Rows from block 2 of the text encoder, named by matrix and row number. Rows with one number belong to one neuron. Each number is 128 + 24 x the weight over its row's rms, rounded and kept within 0 to 255. All counts start at 0. Numbers have three digits each. After the name is the row's rms in percent of the matrix's.
# fc1: MLP up (text_encoder.blocks.2.mlp.fc1.weight, 768x256), inputs 128-255
# fc2: MLP down (text_encoder.blocks.2.mlp.fc2.weight, 256x768, transposed), outputs 128-255
fc1.316 096:116134121099145078099126159129136125119105101106111135122147121128113146113162106144082139144103150098108155149097120106158115097138137077167141112130108132092094117139100121142124163130115115106125111156105117153128112121149126172155130132138131142092117100135144135195141122078137147100123129107071101088130118091119127186117158147135125108131107141125118114089130109128139149148118
fc1.317 093:089172144123164132126112142104159146134125156113132182139160090110108160090102095083124103155134140131108108139096126121151154109170114127101110143117122122123094101117177114114150133128121123126135092132142112122087087161154145098112122132154147107100080097118121083171139185141168108140141096111136172168135167142114118133152158106160120176100129108104170103138071120114132157112102
fc1.318 090:122107122113135135200095121138129104152101076131142139108140148105122124084137156118117158123101127128130140154102108133139107105141125128144124113151103119138160105128126092100109104140156078106109119100152083149095105160144143148134086141118085102108123139121124156115135148113143105122147120139116155159126156146101137139098112106114137180127120144125142070108102100156130083144155
fc1.319 096:102124150128135103150148095133141132109136123151077197089085161118158119098162128147164123137098134158136181094159122136095134100112129154120126139110151168108099140143116121141144152164161143113131093149144140123135166154146139092101089117142125132135044141139134155099142169119173115129126115136154167104130126115107114116112147159144110079138125099119163107134126133116109097077088
fc1.320 098:158107165106126168116083176136111116102118122158132141122101127105138110113131140138109087148120142120130096143094099147134136128156139143118097121107145119164187136136105112118128117135152101169124182138141093144141163118122116140121113130120134110113114132131152115121131142174138128100119134092146165120130093091097114102124071143167163159131098165144132102152117163100154100174154
fc1.321 095:108128108102148142134145135148131126134162138131122128145102142067100159112178137090080142116125112132123142090136143133095124143120170138140092110154137184136111103111145069151127119143118155126155098160116133094159140159103137127145146125112110054155119130096083115129109103134128132120165122126153129130142142088134144125169121111122097118123123142146145128131112116144116168147102
fc1.322 096:105111093152132120142130143148094113131142116122125105153150139130157119143142116137081113129125155125124123154143150141173124195103109087147142166167127147143147114141140093113125103131143097101144094114145133118113155159113124115123171111129142144085098137144102153134135125106101115151177137151127132128130139129132164125114121093125096092152111102130166117135107169114088143114152
fc1.323 091:123099135139083136129186109168114132085128094121088167122082142145109116128162137115120140126137162176087119142150167153097140156169097128104141135112103138133137140169176155123128125104156112128163134142103149140149135135130132080137186115146102114096121133141142153124108158111143132145108119183102105109098138119110124188116132128120091103116118154115128129128092112129133088081113
fc1.324 101:169126141095164131100147142101115171111109101106147125110111098102103106121162135144133159088169114137085124122132151128165119123121107128126129072135144160130111174086110112138097132131138106136144155156169115171134141094138123113101093099113160131126127144170111125110114106083125150103119154148137108114098141136126153137099135132152105130113099110076105140126151124134153107148106
fc1.325 088:115109107128113143143106112091087117133134125105147136109122131153103164107082119167166108093166133130148114153119143163126112134141122122134106137127136108111141152149131136089146148109098116168105143146125139090140092160110135085147114135145153085111118153126176196141149134084120126102141070108137103100151157110146092123159093153121099124151146104131168117174116113173114109137165
fc1.326 101:130128131106160141116147141094130133143133128136105134144079133121123137115123041106140109167113156139147125131155131109130119118127100090098134131143111132174130167124115115117144083116133135155157067173102122140161152138154103145078119125141116131150094118140157123159140140148155101211130125120123094186165134124138178112124117141143114140128140148178126141137127116110114131126137
fc1.327 107:111148135117125137137144121131118158133127157090156101151119131106106147132108154161168151178090089111156105157153104121176085130140156141115136127117135122179136134122113170131144130105111154114094153112161131083125154149131136110117091130158160096117105141133112153148102145128085129138100142082123093136148130148120144103106126175128122129157094170198149117125103139168120132136119
fc1.328 088:146111145125118068182124082117105139107084146134175129094159125140135109124128181140108149146145141128115118159112101172113147123135130135092130122124147164162107124136158137103097104126101117143136138117155112110108134199125152114184127163152139138113092119154114106110113184134142097168112113132146099120105116145126087127151113119126083102209111121140154123124081092146087144142135
fc1.329 099:141072119169119098119145116156133120146109131129138149154111120096139096123137116129114136132140144120105091146130150089131131149093145157151130166081109121115083115144115137114082113139127134138128126143139140109179120171106150133149166112099154122130165140206143164134135100163092146154120135173091141112115127070108097136054118104107112125095083166108125106126149158128126175157113
fc1.330 105:159104163130114157132140126097092111145108116154166117093104142094141152126151103120112182145104134130178126130101118133145087172146144125138126135141133184127151123175129152130127076147143134139128142172121110112115125162093185132095158101116091150127141099148131107124126114121161115162138163125125110150140164131101092125123119125110127106094115143071099096084134134122094174126138
fc1.331 110:133120116116157124098134115145131089168085116117123151128097167164133145157126103092150136085146097166112143164164105141144113148102107131125130134172121143148145137120094132091112097128123147136135106142146111103117130123133171149116117124101131124089111094130133133091119135106130151151113161140168118144125124173091121153144185138126133121152091167120137068126145110149101092121117
fc1.332 104:129138136140094149093106126099141140121102145127135145131081133120146170109162111132105136149066113163140130160104131146121131173080145117082127145135128109134107139114127111131140097134129110147109116145105121120139087134115147131146132168144066170084096148122166126166142170118133096128104111113146155153122140110109087139103109129148124065116145131155138179107103143101139173121125
fc1.333 100:128137126109133139115084153159155128174139115133149147146138139102167166076131126118136135139102152126150174116131103153138107106126114131123145163139152119123199174150119103138134120129099169115151137142133105130067065119138153181098108122128143105125115109131139127118112149131121124123107123107160128130124163112127136140140128101190135143106103090115098154149129093180141136101127
fc1.334 100:123099148112106118147146151123105111101147143138147156089114137140114094134151152120094095162089140137086127154122131122089103099136128151098115100105135115115167138104117115155158126138149101094162154092103115135146144160162124170115120151115105142110140153108118148129122106098107118133130131114143144146099124141148107054159139118119128145130108141156128109137093100097164143086170
fc1.335 109:107151109119118159144124116108187130151086124123117107134092135093118152138122127136120132110137118180163128113158102124156118156110182158110140144133110153105116145126131100058108127115160111147110097194133127132102155140089111144125120145144130123114113165134099127172143132130133085103152110153087130138151170132088121134116113154092132093108126133119125129136128117157135130132118
fc1.336 106:122110142152155116093151111118160145125111105110134086166114097132136124128136143109152170131099112128144113152139110133119092189097135150124127136115168130099113114107103116135119115165136141158114164156111106135107142120086145157142133132130106150140171169165102127086117147150122135143122137138169119138171134117129161119099105169154070109119108121101149153129167152123135097104166
fc1.337 103:101121137180132141096161115117125117102098126134162126115181112156130145113122129125128099109132127131118109085109141148070116178103127118122136155146119132159117126080099145107148134131158174099121151123162127095164139159171135105132133099115121155112106160154173103098135125145085087144098106099148075143128179139092136130118127129154142122128107145150121141142179123116119120121183
fc1.338 087:123142154166132138132139136115133152124071164175124159152094122077126129140152085117128143145118131146114121171140100127104120108192071126121124130153137150133104108119106092089127136165158143138129146143162153124115077093141141133105139176131063120152114142100159135146128139109138171164138092111138111121108098171143122142142107112153122124066110167154074059100124113147154180140126
fc1.339 104:139176175149119132104139084140083119109162109101158085112135118118083167157135100118094147135103125148184169105122131122157121106176088151150120137125120114110165148138109115076112116133137143116142147129116069148114175133140135148142125101172093115122164143160131105086100115119128133153123148139120153102160114096124152139129121151172163147130069153136130131090106114109122121164138
fc1.340 111:116126091142126184146159107159141152137102154157169100120135166147118128147136189099157108103150146082144142104134133122119090112125111111137130127152098150135138133130132130121130102107129099108156131161159121124106165145092133103146159121176107112100119153104123140106095103097115102101117124157105106155107131136118104165144114133115134139163150135091145127134159126151115093141131
fc1.341 093:160136113152119104134150134144131125144106111139144139127114155103169160119136092121128096141128121108168133146128132097129072160122148125132105163155131115092127105089133115118124108144109159154073132136116166119105163131103186091150113106137130180145119135150151128100151111175087140124126152087114096160174130160162116092112116105127132142108069091132106155105083156159130124132135
fc1.342 100:162125119132154125143161097179128139115112140148114130151137116131118110153147097116108126128124116128116111141118091123139154095181060122130125137103123120133098132138105134178115121129147149127129113136114114135118151177133127088138172131105153127119126167166121125145111144128094150113105124144105117094171132139075167080130139142137106139094128155122150129134143141123115102111066
fc1.343 088:154164085098126112171197103138150102100115113108106082144142107102096101103128132160079107154124121148138137132137120163156157160137112088099114098134153150129115102133138123135152144130141146116116112141102157159144122186101151122129134088161120097107106120136185116152155102112124129140117159119133096167120094098135142120205136143112142093163093116155140146113137120134134127114102
fc1.344 107:167107146170142131166145150142153141134122139138135134179139130166140149112125120096121137148120104154138124145142141152124102182173127104113137151117117141126096132109121121123110094156168113106098156129121105141126091124134133134154127121075127129112121161088115080124138136152128163155108126131139126143145142077146100124188130092100106135125073140111097121109137171156093108140142
fc1.345 103:154128131110114134124119121146154137145127132109146147164078124134135132107130102126116157104135113132144159122079147145154098119148154134120106107137127131112118157166130146102088117120106154139142166128150193143104105133123064116148078146107090154153127086133116098137112128079143130142133110143194138153110099137101119116145125136156157146121136134120101151157126147120104131154132
fc1.346 100:136137178116147105135141103130145142129088066183141114100178137168116151151159101089101149133107092125136145097131129132159131110123140168084175135118153139131111160108119137135140151112147140164170113123111097134124113162122149126135106174110113105120136110138099164128094128128114106125132150131122100112188140114114103132118075121106127125078122127107128136086138107155136147135164
fc1.347 090:122147142069134129102165163146162108140114156115148121126168094104137139093136089106106142152181126119150114175110132133111148102122081085112064127112107144123125144113130199120141134132124105168097155141146077141147136117116106135118124150124152135139092111117147126131100082102095120184079151124157109149149162132096177104124141126115131122111102137116149115141082176152110129115154
fc1.348 096:117097146119147099111145171142146131114120106113104100158081160156123097120128124179144093126139116126121136140087125128141127124079166158138166128130102146128108161158097100160134160170138141080130126121120138151143141138099128142125117088124113115138107124107129099107135146136144123107130103126124179158108155095143115090138095131122097161129130157112107137125133097175108105126173
fc1.349 098:125176102106118133120099176109145109165132133069144109118084126125130149114136164098112126103113167143128115185166172142120132118133106152113140143149092094145135047109124129094133142114116151124129103138148148153081141083142119139187127123129080130124113116164099145110140133104115172194177096120110102184135134104104167124126139145126126146121127120110145119088129141132098097133150
fc1.350 093:153110115089163113122113161095122142128102127108160115163119117131149099145095146154130107126178071103139154144083182100152068139130119135142092113162152122108098109114129130131121100164146125094126125141164144145111110132107113165101137082055143128143148151095137158106159110109131096153125132182156110130149159115113158155143131149137121095135091117090133103085111092125161129110124
fc1.351 107:107113110126166096105103124139137122096134164126131139169133139120182129173123130113124166132103129141126091144105146095143111178139115092089153166128112153144092123118118088124159094126110122159126107120155115125175140130080124099153110139134062095089126108142108127132121112153110127087150098123128128123130132123125082095097089135112117136152120149160156133119100147120140158129116
fc1.352 097:142100163132123126161130142140119126115106128108132104133084103118097137082102117122178145138164139163150125125128108124158133142147133122100154125114128164148133163127160125170115079144097148160108093124100123118118121178147104093122100142118147103122098143103161120172130122095084138151189131071150127120173137140088101112145148117112100173101144120157109148112166143115103113163139
fc1.353 108:095110090158107142157166131129179153135121115125155105176081139134129122119128135110119127143123122146145079124147134121121136145126148139167135063139117122121130125131149130131130158149112105079137170145092128106125093117096126092102126176155100107159119123155074132147135116157116126139129161155137106145126157086114112083156089150132130128128131162147140113124117131161110059162172
fc1.354 106:148114184128106083143150106154135120146148116150172113116136169128187148106142105154128122142124083133127095143130137095139086101124175166103144135157157118138115142065112127140131109087147136080160142110123167117150100110138105130163111101143112136111127098140127102119101176117121135187098102127103117130159132153129108107163126119140126102162135109156090155131143148137103090107146
fc1.355 110:133100144131151109103142149127147099129143104125172126114114122107148142106110133139143152104096134117136148119103100099106150146178109168120172132127083128105131126113094126116134085159117124125127098151141095160149155149150134110090082190161105143095083092132147129110124148139126107125089095088140116133156129126128106106126105132112105133113080130166163134126119161089180110123141
fc1.356 102:106128112078099095147145120100115094168107118127128083127153106168125127165105127114156121079151123119124117158136126131141069156137147107163122128110112096138119091135115145133138173120100165183127125148132154178110132115114154131134140100130142142150082123130133125151119145135187129142094165133154140099136135127146124114149123141133143088114116130141136162107130157100137107090170
fc1.357 097:090143162149135155144157156169133117114143100106141101112118138061183157134170171129109116134130131149117122124129125184113154096075115144140119093120081162086140087113157102152115145093141114119118107128160148103071137111117126158081129106113127139142129147132090086101111081199141148137170143139130115124145126068087162112145084133135096101114120123173145142128133096157128126132124
fc1.358 093:151101138131131097118114118164088097149154116156132120102097116151111116107146095124107128135143126098121097102176136137148145138151140112142147107144144109169153086100108119092120124109127111124118143161147148194149129102112134152104114124134151144129074159146054145166113140101162123120151111149129090102157148127150054122115118138127125134089108105111151130161145164109106092166128
fc1.359 099:149175144125123128105103104160109118098158102134156122145131164165099153102110145128095129116123097122112131170117089095134175077103134152064070130154129117116103101143087158108113097143094171116129170095108130087084159108145124152130125081142152150085127094111166155142144156114121127123153129105129120145151157147093127123137108127091162099093138094136110167119121122175142093130116
fc1.360 100:164158097143124131098113133167129127131142107109167136137105149099155119142171098104101122153159166161131107116171105083103165110102147122106133100131095120132102099095146145121132144113131137055138098125122126133135187169120129134144154146141130153076109129113155139090106144151164102112154145136167123116153175107086143093118134132159114113157093132119119098094153119125096095092145
fc1.361 093:090144097113163113118107096131133111169097076110105151135123146102118103152148121101131139132151159112096117167114079157124099140137164110066123147157177141123138164121092121128108101140126114107141086096131143108112107117163136135110111129161113081141120128139111124142105118162163125134092121139111123136114148138180123144099148140105088131120101125191159090123135157140117129150131
fc1.362 093:121124114090159057138105150147165166144148125176128123104154131128125132153155144095123111136111115130149148104112112132115112136129140131176118120103143117115102109088171112177118124134175106136111170139137077111112123141086108166127127125108146097154125098146156132111133148130161135156092099123144114109163135195095157160168085122121135151149115142117112104164144097194145105089125
fc1.363 093:087139138196114126143142164152125086145126127152119110106122149142160127115096132102159177105107112119176147119112135120106184138113138065114098094121119110138138135144118145101076156152137122092131162165184132132123144170092163126085142119191113093137153164179147112091126141115123121085125142116139157115088130118099114150104094156138153112062152108114082169116127138098102140088133
fc1.364 106:126146111104141152098146137123126130141153137135139151128112137120146196181148119159117108135148120141131082162162133101159141145093167107139142179069139114141118117130121133122065132144124100169142162136122137125137138151151132064130166143093111090113124106127079100140175093129082115137126169095154143110115156136140107112148134103109146118172146090125164138146090138122131109128124
fc1.365 097:135130182097132121107135134127156146100142135146117144120113153135109142112114136093114151148150124091138146143114144054143095170132101121147115083106147120158098098185093092121130132112126106139131107104157085145122173131113147174133147120138097071096138181111170102093127128123121149143126094193132145116076148123122143129114096120128140124118151154159120167100093136127096110131126
fc1.366 094:121134100130104132101144141068165148135124104142188151181147111105169099096131102130139132136129105128130108142124121135145142164123120130128142123134115140136125143122157113110148161078137088158125071159159149082086136122147116103102133142082108146094158111117163149122115202138150127132150123170139102189130142109146082164149114154091095143129126123120140110101158132144087155173137
fc1.367 105:125085124118116130083150163141138103171117084134156107157145128123066148088136099117125138100120100129103176137162142167123096152083167178141113122102161120118163139097122180129122138107099183090132100142143147131099090124088140115117160115112130108126127153170116101150111126118128141132114140094150116137127145073112146092139122165148146099106127110116101169098147135131150124168123
fc1.368 099:114085088082126141179101124115114147092122130132089128122134107140124142127094097146133116177115150118154137129097094104152112133118176148139134117154110123143103107124145104120161084120108085098149143143085153127103109143147071148175112129153120173095138128116091160144139129132153090129165119158090120079142130113127143159163142086197145142118116143160142140135133123127157146092148
fc2.316 090:162140113124145121107123103128107131118150114140146098143111130102160152089143139138098116124166120126170138129162136113165116108128065091157153137120138125133139143147159094187132092071132135104137121114120169127116169126153143081122149094131135170111179095117121097110176137136165114130123150136105153122127096104144104145142145155124115141114113124150109124163120142096177145133115
fc2.317 098:148115150134105137140158120104165134126102128140158124137110077138154152082117173113117083076124151133122131122149091113127152099132203121134106113148140157155109109141149093111146134127116120148077108115102164125118110118125145154126125128139125163137157170142084133148128146134100125129099128173108133151142095112128114137111130133133124124143104154098157127124123143091112121179111
fc2.318 103:150125138133077117099123127095153115133177116107105160114131105103149107123160143138119166115127112153102129115126149124114142126084123126108109137135117134156112133120152123127153140145134171145135160102193178126158136126112122135153190175146106109151147126134114154084170142097103132124143131164116100148137139150120151126114126113096127107116110102139149118171086153167116121103131
fc2.319 059:159142131106118100089148184098100151078082131093127175150095085091110126087105111110107117136114148141151116171155110134114155161162143087122183119148108111144137119159111118091114127132096132143104126125143167155069127140148173124144101132127142133150112124110171145161136112166125121174130086104131172160152111138121116084135105128109142110144124124127149123177120164127125140200170
fc2.320 114:158156154078134159120107139122128149122116123144150100091110108160114154133140154133141112125059098109133117119100086140150127148102093152094115147112092099105181132136124143139103115153150164125141130110148100121141109128148130117154134114133143098112141181129111109140137118149102122149095095120120194166138076129117159135130148110091089178115126148080137144120116109095138093181121
fc2.321 097:108126145129106119148112161114117130136157102136112119137111159101169139107128154137113144147110133126153129105142151156132127102111098143164110128097131178151119109125174132100111105122139122113135149121077106108151130121099117094113161117106117135107083173136125133093086093148124105114155089103128116136148085142146129134123134130157124165120160110144088136106150129130147159133069
fc2.322 086:120146145076146099147136118171112137149137117139125109118135136141117151117175124124168167125130156124140086135111135147131098141105097186072132160133133148115157160087147127135113139127132097080133157099105123130113156101128132139130167115190098132094107088167152100102125074142152123146143109113122164119157112105140151147128144165140127139141128094134127105150148125129183086173116
fc2.323 106:125095126131109156119078150140161113132138109123110150105158111131145111140135109129142122150119136163131136096093089142135140103097132133140127148120097139129127129105116144144133117083117099124135129205098170123157112105179104146133119136126101158143136168174117150126120127142135143143127127117113128121142076136163122155125156088061124160112136090106090154101130093141145139106159
fc2.324 097:148162175127083108108124111135156137102102165135161125153070132115132082157158089144169141106124150147093106130125066174122129168115147150112128119166120113172115127138127082170123127142121125067107121136099199112148129137127122165135115149128116143126110110087141120125147145167127136122109100107091104116105113134179161153132096145085112155093188135123132121124141139093141109147120
fc2.325 119:113149140162140179084132135115128151160115125103118121125129144089165138115122158133121144114138162089142096124174117135178152148130156154122142144158163123117130137146135092099123089117135122127104127216124159113160131139098076134108144151142180137143142129124140114134145154124073138113101150114143164155083121124129100119145159147095143114162084137120109121164132092128137160093111
fc2.326 099:133111099151107133164156115151096130098175159119095165155135164085104128154117127137124156046094130184145128145135088109142113132109154116137143106155122131110068096116164122127134140126158144123106104089158119105123164090120157166136123154152065120130112160199128147134157117138146162125120118118080112094156169143152143109113142128183097136118153144134111128149155138121116094143142
fc2.327 136:118141137145114144112189130105143156127119062100085155102167134149145130146122144134125152131100060134118173112136121168161170156145182115121136166110129108148101097138139164174149105095090117153121150158137145115122131139088114142115106133117118125151099135132129098131071119139097116123134133137097162122124163098097083097130104122117094128112107191074156136142142101111127098152119
fc2.328 095:117147158154138153131138140106137076128135139092115159109124189174103134140162109135132107175148104114108161090128150125117061161125168134120119166126118098097137077165173160125139104120132124141119129099144122166149111152104170109172143149144146096095153148091157103122140069186146116099103157101113139149131091144109134123137142148097107149102101100127122122136087133139084120165122
fc2.329 080:159105154106102148103113120105149103166105141136118161145150165123134155107090156139148120067137144141081112148121104112121113151087128119117170106128137153064142076123106100166154157133123124122132120116111066125103120155099117134146137116128130127121126166113136130141128129113130137098107144103118155131085109116140103149189127144175113123140122090088091134114133116141126120157134
fc2.330 088:141144107151141118140108127144166149136100172170133115148080133096115113138126127161129116151122153116106127118113147138062122138108094150119140107118094165169102119116144140135110175142127099097095151139119124113140121160156156150121119104134129116152115168130134099111140137123154114127154121146118116138161158107135131172103126108148145140133141154111103126108134129136149131132126
fc2.331 116:105122109122144132150134123164149095156096130103091141146111134138142133151119128154104132138142106153142151130065157137098127119175122139122130109084105130147135171142131116145102157152118155157088096137154147136101110111097104103151140137114126139149155156114077114116151093121130136168131127171134090108081191151140104122070144113154149115137127112102144142154119135111126071143127
fc2.332 107:090128093138126097138133077093145134125122172141121126125083107109125138137104166141145154118097103123124152159134130136163163087143092079178140120148099098161133111114144142136151136106109111096112114130134094123128166138076155130129123118129134119094104117129179157107073125171150110106157117144166137145158113134128116136100103104123135159120140075132129100128118166126098112166119
fc2.333 078:152125133133158121096123097171136155126145138132167169118138110131107082162117128100164094144183090108186071110152133147116139155080132093153172155092118160113120163089147163123118130114094133100147146085097126099143122164095099118117129098160180152114137117130122125110125142121141104095110138121128113164143088114134189127167108135152169136134171114105103109081092146113162165145121
fc2.334 088:106135155128093099092110192115121118108137145098202118151141147149128102130127106080110135170107137145109142149074130096131105123146138118120139116116144144096131107129105125153148160156099108117104136125095124107169104149129130150129121138129088124068152154106142128118094164113132156163117157120115121110127139155188119158112141121148133177117093128139122152128179098146139124111140
fc2.335 086:125123157172157132172133162122132145137073134142084120158126117110120106139153104098098127110151127140130159125082137134134109154103139109138082083077120144159160107141115109124165184125132145130156120115110113107110140136149117091131098108089167122130115133144112150152162120131132091145180143135165099122155112110111132103191136082142086148136114078106106125145135110107128114111131
fc2.336 104:142134139166106159119086134118148150102147109136108122092112065123074161105143121126085141148114144136152111137133101133105115089119080153121103156100142145145135143073096163151104159112115126127126153125139164183134109117155143120152098167090133132144163120119126139157132155090103179143124147114080164122188137112062108128147119147160152144146119127074144108142128104101165115113125
fc2.337 094:112106112132125131123100116151122128134120133135159137111146121070124110118140168169130146153162145122124134116166119147123166167120129139147143132088106077127146123092116154152106158101107137102124112145098144126130131139112127112130114081149150147141102140102169103157082129160135147177165105127134123154162167168101161182115208139126094102103123144092133138081098131113171098139149
fc2.338 092:179124125123103127155115128154136128105140126150097086154180125137146126132129154114164122150136181148079134129116121151121098090107128126184162115123117133136122109130140136101127150125116120084106146077185139180130115105148142136147126092092126152156079118144129114089119129062125154103138108130095175152186093125137113178160093111142123161127109091144125161167114100148122156176137
fc2.339 081:110175153123095085139130128115121116134139092143110102119100103105123117122131089134126147148165148132131177126140102154139148086139128177137099108168166135085122177128117108132132088115117130151135077091116140102155135151136150099092085132113140164148147113145162152115125143139151096108103144121172102170160167115162089145134080135107100147100130141087187128124122146118116130095136
fc2.340 110:099110139141079144140158146163121123105133100145151125154168159149164113152121150134123133122126096150117118097164143137153109168143165119120131119132090160106114143114147173132114105129134129157098106127131099139149110130116124127142140143145138146119126103158111135075069136140098118103110113144096171138111126132131146120111108159097143165123180144121127114148129118132105139136128
fc2.341 135:089125117165126091174108096194142146110097147112102114122122098096143152134117160121139122076120135140124131129120120141124137090129115141139090146135137132147123182161119137122112102085138119124126138136182118098154093098122098143191145136105124105117146174093084161121147109108125076104169150146115119082142116110118112155105142117110116146128137158101124112158146147124139130109128
fc2.342 085:147184122106054142085125135164161100133134108117114135118121110115125137109165154118080139165141148140135159141140124136136109118127152151118121113141129134206129148122082088127097147128104114122082097134150137110111116132152133071149147146102142132133131128128130156134147098110125115121154090145124127132126159133095107123139142133146122158151144127118093118190150205158096131107149
fc2.343 106:119122115128113139145131132127125112106108103127116130194107171122121100129130101168115132129137112141153161047127127124123146135118147133148107107163140113113158103133128098152146143117098159155158114172134142110125154108135112144155138126187110106137157120129068197131168189116145153134172158121123142100131108125136148121135142126091091144126103115155146130178140151117098152103144
fc2.344 087:118152168118131126159115159182117109127104107099115160121124125122149072149153124132101125121112145112154121124146154144080097180154136128127147143166078111079102074128111112092111100122141163085123137155131083160140109126149106144167112164147119121136085135138112110135136131112089123130149163127162124133130168127134084101167085126098100125150132128112178142129129124152117098123127
fc2.345 105:128163120127130120141134154118146150157171149116160084098122142155126163121144140118158122159135135120143153081112129083157092121151121178134152141136135140133131095079105086160132158105115132122128144123081114108122152117125120155157138151125161103118118101173123150135158111116104136141118144145154095136133143091133132125080120148130131121138126126144149173106152137105115142092137
fc2.346 097:151121144153153126107099117096063168138135137145087124165187131135121053151153106134132129167116132155142139112114111152133162132140113122148127162141144143102108120102077177143094123116113169131115134140087133133122121158191176092150093137093092113131126118196095146132113098137149111142176113156093142122131108135128146119140127119105114122148142176150159125113166098094168110121127
fc2.347 088:147130106137113142138119117165131126139162125114131147131125123083126101163104134111098129148141138152138103101157143130144095121149128135114148123155101156106136117095119132161145138133123139091127145103103141115129156103138109155148146140168110124125145132117131125108059117148187134110130179168143073084105110130090163099099158175108162122126140128125150115100141134109104128096107
fc2.348 114:106153172103156100123114114145132146114106122140111101121112157107125156104120147168128130099154147097131097115144103164137146146163153143153118106108152119132150146155124109118157158137103138122102101108109105109174150136134078127156131105143093127131138198105081136126163143108144116185107090123130151083114114110127095142126143141086118141119132080116152125094170134143147122130135
fc2.349 094:131116092080117133133202089072145096076099137166110124147124109081137138097104115093158112100155133117120131145143153075137139135115119121146135140128136151101124134144119089138131092088121115149157152112124143131134089099142160146139145137152174130120147116125117134144124130123102142128149110096146156123125103103138112141190117132104118169188146143100103116142121156112126109089143
fc2.350 106:140133165094103151145117117140120150088134091126128121099136080137113110130138103120156133102146142155165140104103137150126118129120166154123132161127160125151132152106127143152145097078128156138125159095147174101105152105104135152097085149120118097143114154138103153143164160135135112131126110162111110150188160122129120120151159136105102107112141157099157127104122072128120157094153
fc2.351 105:101125116120155090106142109115152130140109130127148134181170134115148127116121098139144082133092089094101086161114149163136148131173133142116112159146089103096128112162112143147109135173139136170090111135103105118135153186178136126134105113099165069116147142140168139137110148184088152130162156139134125130164118115125150127109124143134180139144132114170125125118171154100139072156144
fc2.352 066:219136130135137115118156155160127179129113119170125121135128141112104119143176143137122109159123117132078130172121071106132161159110146147092137102142128126131129139119101145108156153078135121099123122100101166146134148165161129128199109148103165113129112155159162129125117126127129126089169133127131086123116167130128099103160144056175135117153098166139119119109143135120138120127140
fc2.353 087:150136124187133139139132135130162112112137100169153096163130131099098141127111085127120136138107152146064119118163132138096169115125098114132120149141148126144143166102100115151135105113145132083106154155137161085125119121157138108149087118078123089141144117130093126129148133107105126157137123135154138113199145108150172117142104114141159169119123090123131120125132138137145152137147
fc2.354 117:155139092132107146109173104092137102126125099108139160140124136164124145103093136140158161148105151126093147105115114103108148106186150089088144146102091125097140143114150141135121145140179122129144126119126098119159145103149129166131135077142107115116143180139116137157176095156174114128081134109172145124078146121115110097088126130087154154106124128166118093121107142152128142144112
fc2.355 134:104081196133156132095146114118136116136117070096148141120152148122140125116067162122121095127130101182107127160163134119090176117151138106121115165125083106139106127117099175160114146146110122121097130154127129095143125105112122125112137127155113139142129136155115112092099151150153119093121139134198114130129092113139117120112109125128115139132081107192130134133122160127145122145132
fc2.356 132:100094114112103129158104143131113127158131112113142093109150161115116133174151136152126122094104134136148123131086120115136152143160153136125136139148142127175109147098123121071139097107138112133117160119130154156164131089174117076126136133115156173156149122114071104127120131122073193112098123125106123154147151136162095131155110158143142123090122125118132105139118160145144110148092
fc2.357 087:172132134135133140164147123120111118087111145140133103135152137135096111153089152150147166164085145141084120162124134127130119128086172151153142113082136161127109085132101122136094155089119147103133105138081155100111161140133138121138161109121124140123126191104118181104122106109131159132104129093094119113079151142171169140141110110124100113142132114127112143136083144113139118091108
fc2.358 109:136168135103156115117153108132136140115153176123144161095062155108124090088128131110112127149132094168127080100146132124127084101113130141118139131148125088127115144117144093099134123150117088096119131171139114171091137118108112119137145101112116137160144162104137109157142147116135104143128093113174131135174127109137142143110165149151136117120171113172133118162133115126137109133106
fc2.359 096:138174119109114107137141162152146154145137111122146120083128067174143138148158078126161094133087102124114100141119153178144151110124129124130079124101137122128173093134162111126162107082154131149110164099148119156161127158130146116134132096140126113095135102153154107118137149110095078080109128173129131194123109117096122168109145146172086173114170156116128145102133139197108133125143
fc2.360 107:091103145123106088108116126109099110116146142118137133124120139109154176108140146106130174149165097122109129129160142148187083103088125149146106142089132131106129178176100120105108090126118127132119111108156143127100119143164132119125116130120132130114113143118150107104103093150130095106053086121103138114137091140146163147099175087164145149130178168128101141094106139110123122115136
fc2.361 107:160111157139141116144141097099155153074104126132131174074088135136113175153153096066144113104136124174149124105097149166111116154122141159147082100093118147097115099161132120146148142134107117105142131127084116156123130143120154098153169133110134124150149165146099108120132100113090171150149138144181135149098146174146130139089150058147132129120144130143148147155127112152157110114154
fc2.362 090:136114152114099184102096121094148130144130102079183115149142139084172134141144151128184089131173114103161125175153121091137137146118111128174110125182129114134123104139106121123158093144125116171121152132100097140111092149128130130117128144171135113157157089129138120093102135137075101131097130089166125121142142115138066126106161146123082115108125114151145151111128104125137138162128
fc2.363 095:119084128115130134121162103170097134149173175105104115133158127082116114101134162132144120111149143137134141155141135133146129110134133147154176150112148134106151080134140130131130137124146105119138144127148118106120139111112137149139131164166101093165119113164137151093072084162140140158123108101083162140158098110124186127182137091130121154122138166110122135146072101115118101104155
fc2.364 109:109104124171148111143093119157125136122097151151122156147124081147183134109134143163127111150098136157112165116109116129092123102121160138129119176153088148130097133101134128126114117120131143125126085097105135089118114118126071142175137121191111124084136109103143120119140146092127136165141114133153133128148091152107135101190098103151130146156109159142145142152117132190115096113115
fc2.365 110:136151100159173167077165138148152124144151169138106128095148124139090125133127140153120166156111155123130131136098138100119118092135123138079137161085100114136171124127142138105127136119065127109130130152118124135106158158112124143103154159155068169136116136185093164134121059121136110101107096135107160084131126112147109156122096123182105128134091155131113113118155163162117119132130
fc2.366 121:130114144142123129164135095122132107137106144122162109147131124173110125128150128060097177141102135154168095124108130116116145123158132096139093130110091081174092139147141114121145117133131084129136177103123158185111112144102101159149128165108099160162185144115167140129148154139153121134134131177172102160142128120070121088117139131138133126113137153115136147165138108126119154123098
fc2.367 082:104120148136124136091099120097121149146079097163117132136089147142111106170128142133136111092125084171124106139124138127109153147095113121172123102123114157136108149119144139151140116107099135115124156158133114149123114112171099109120080132120146118155134169124130125126145151096090166149148127134088172107157087142107118152173138066132137128144146160141141151159124128096125103129137
fc2.368 104:131125145130125124106145212155125137099147096125095122130117119131151121105137145086147080115160150145151149151127153149151094126149144126113145119138125116117078074113102155099116135121132139102114142165150134150119060116139131135114102136106152104147142105150122145143150174167130118133141117159119156151102092116146131100093199151200143149139104144072114096083136129143096109132139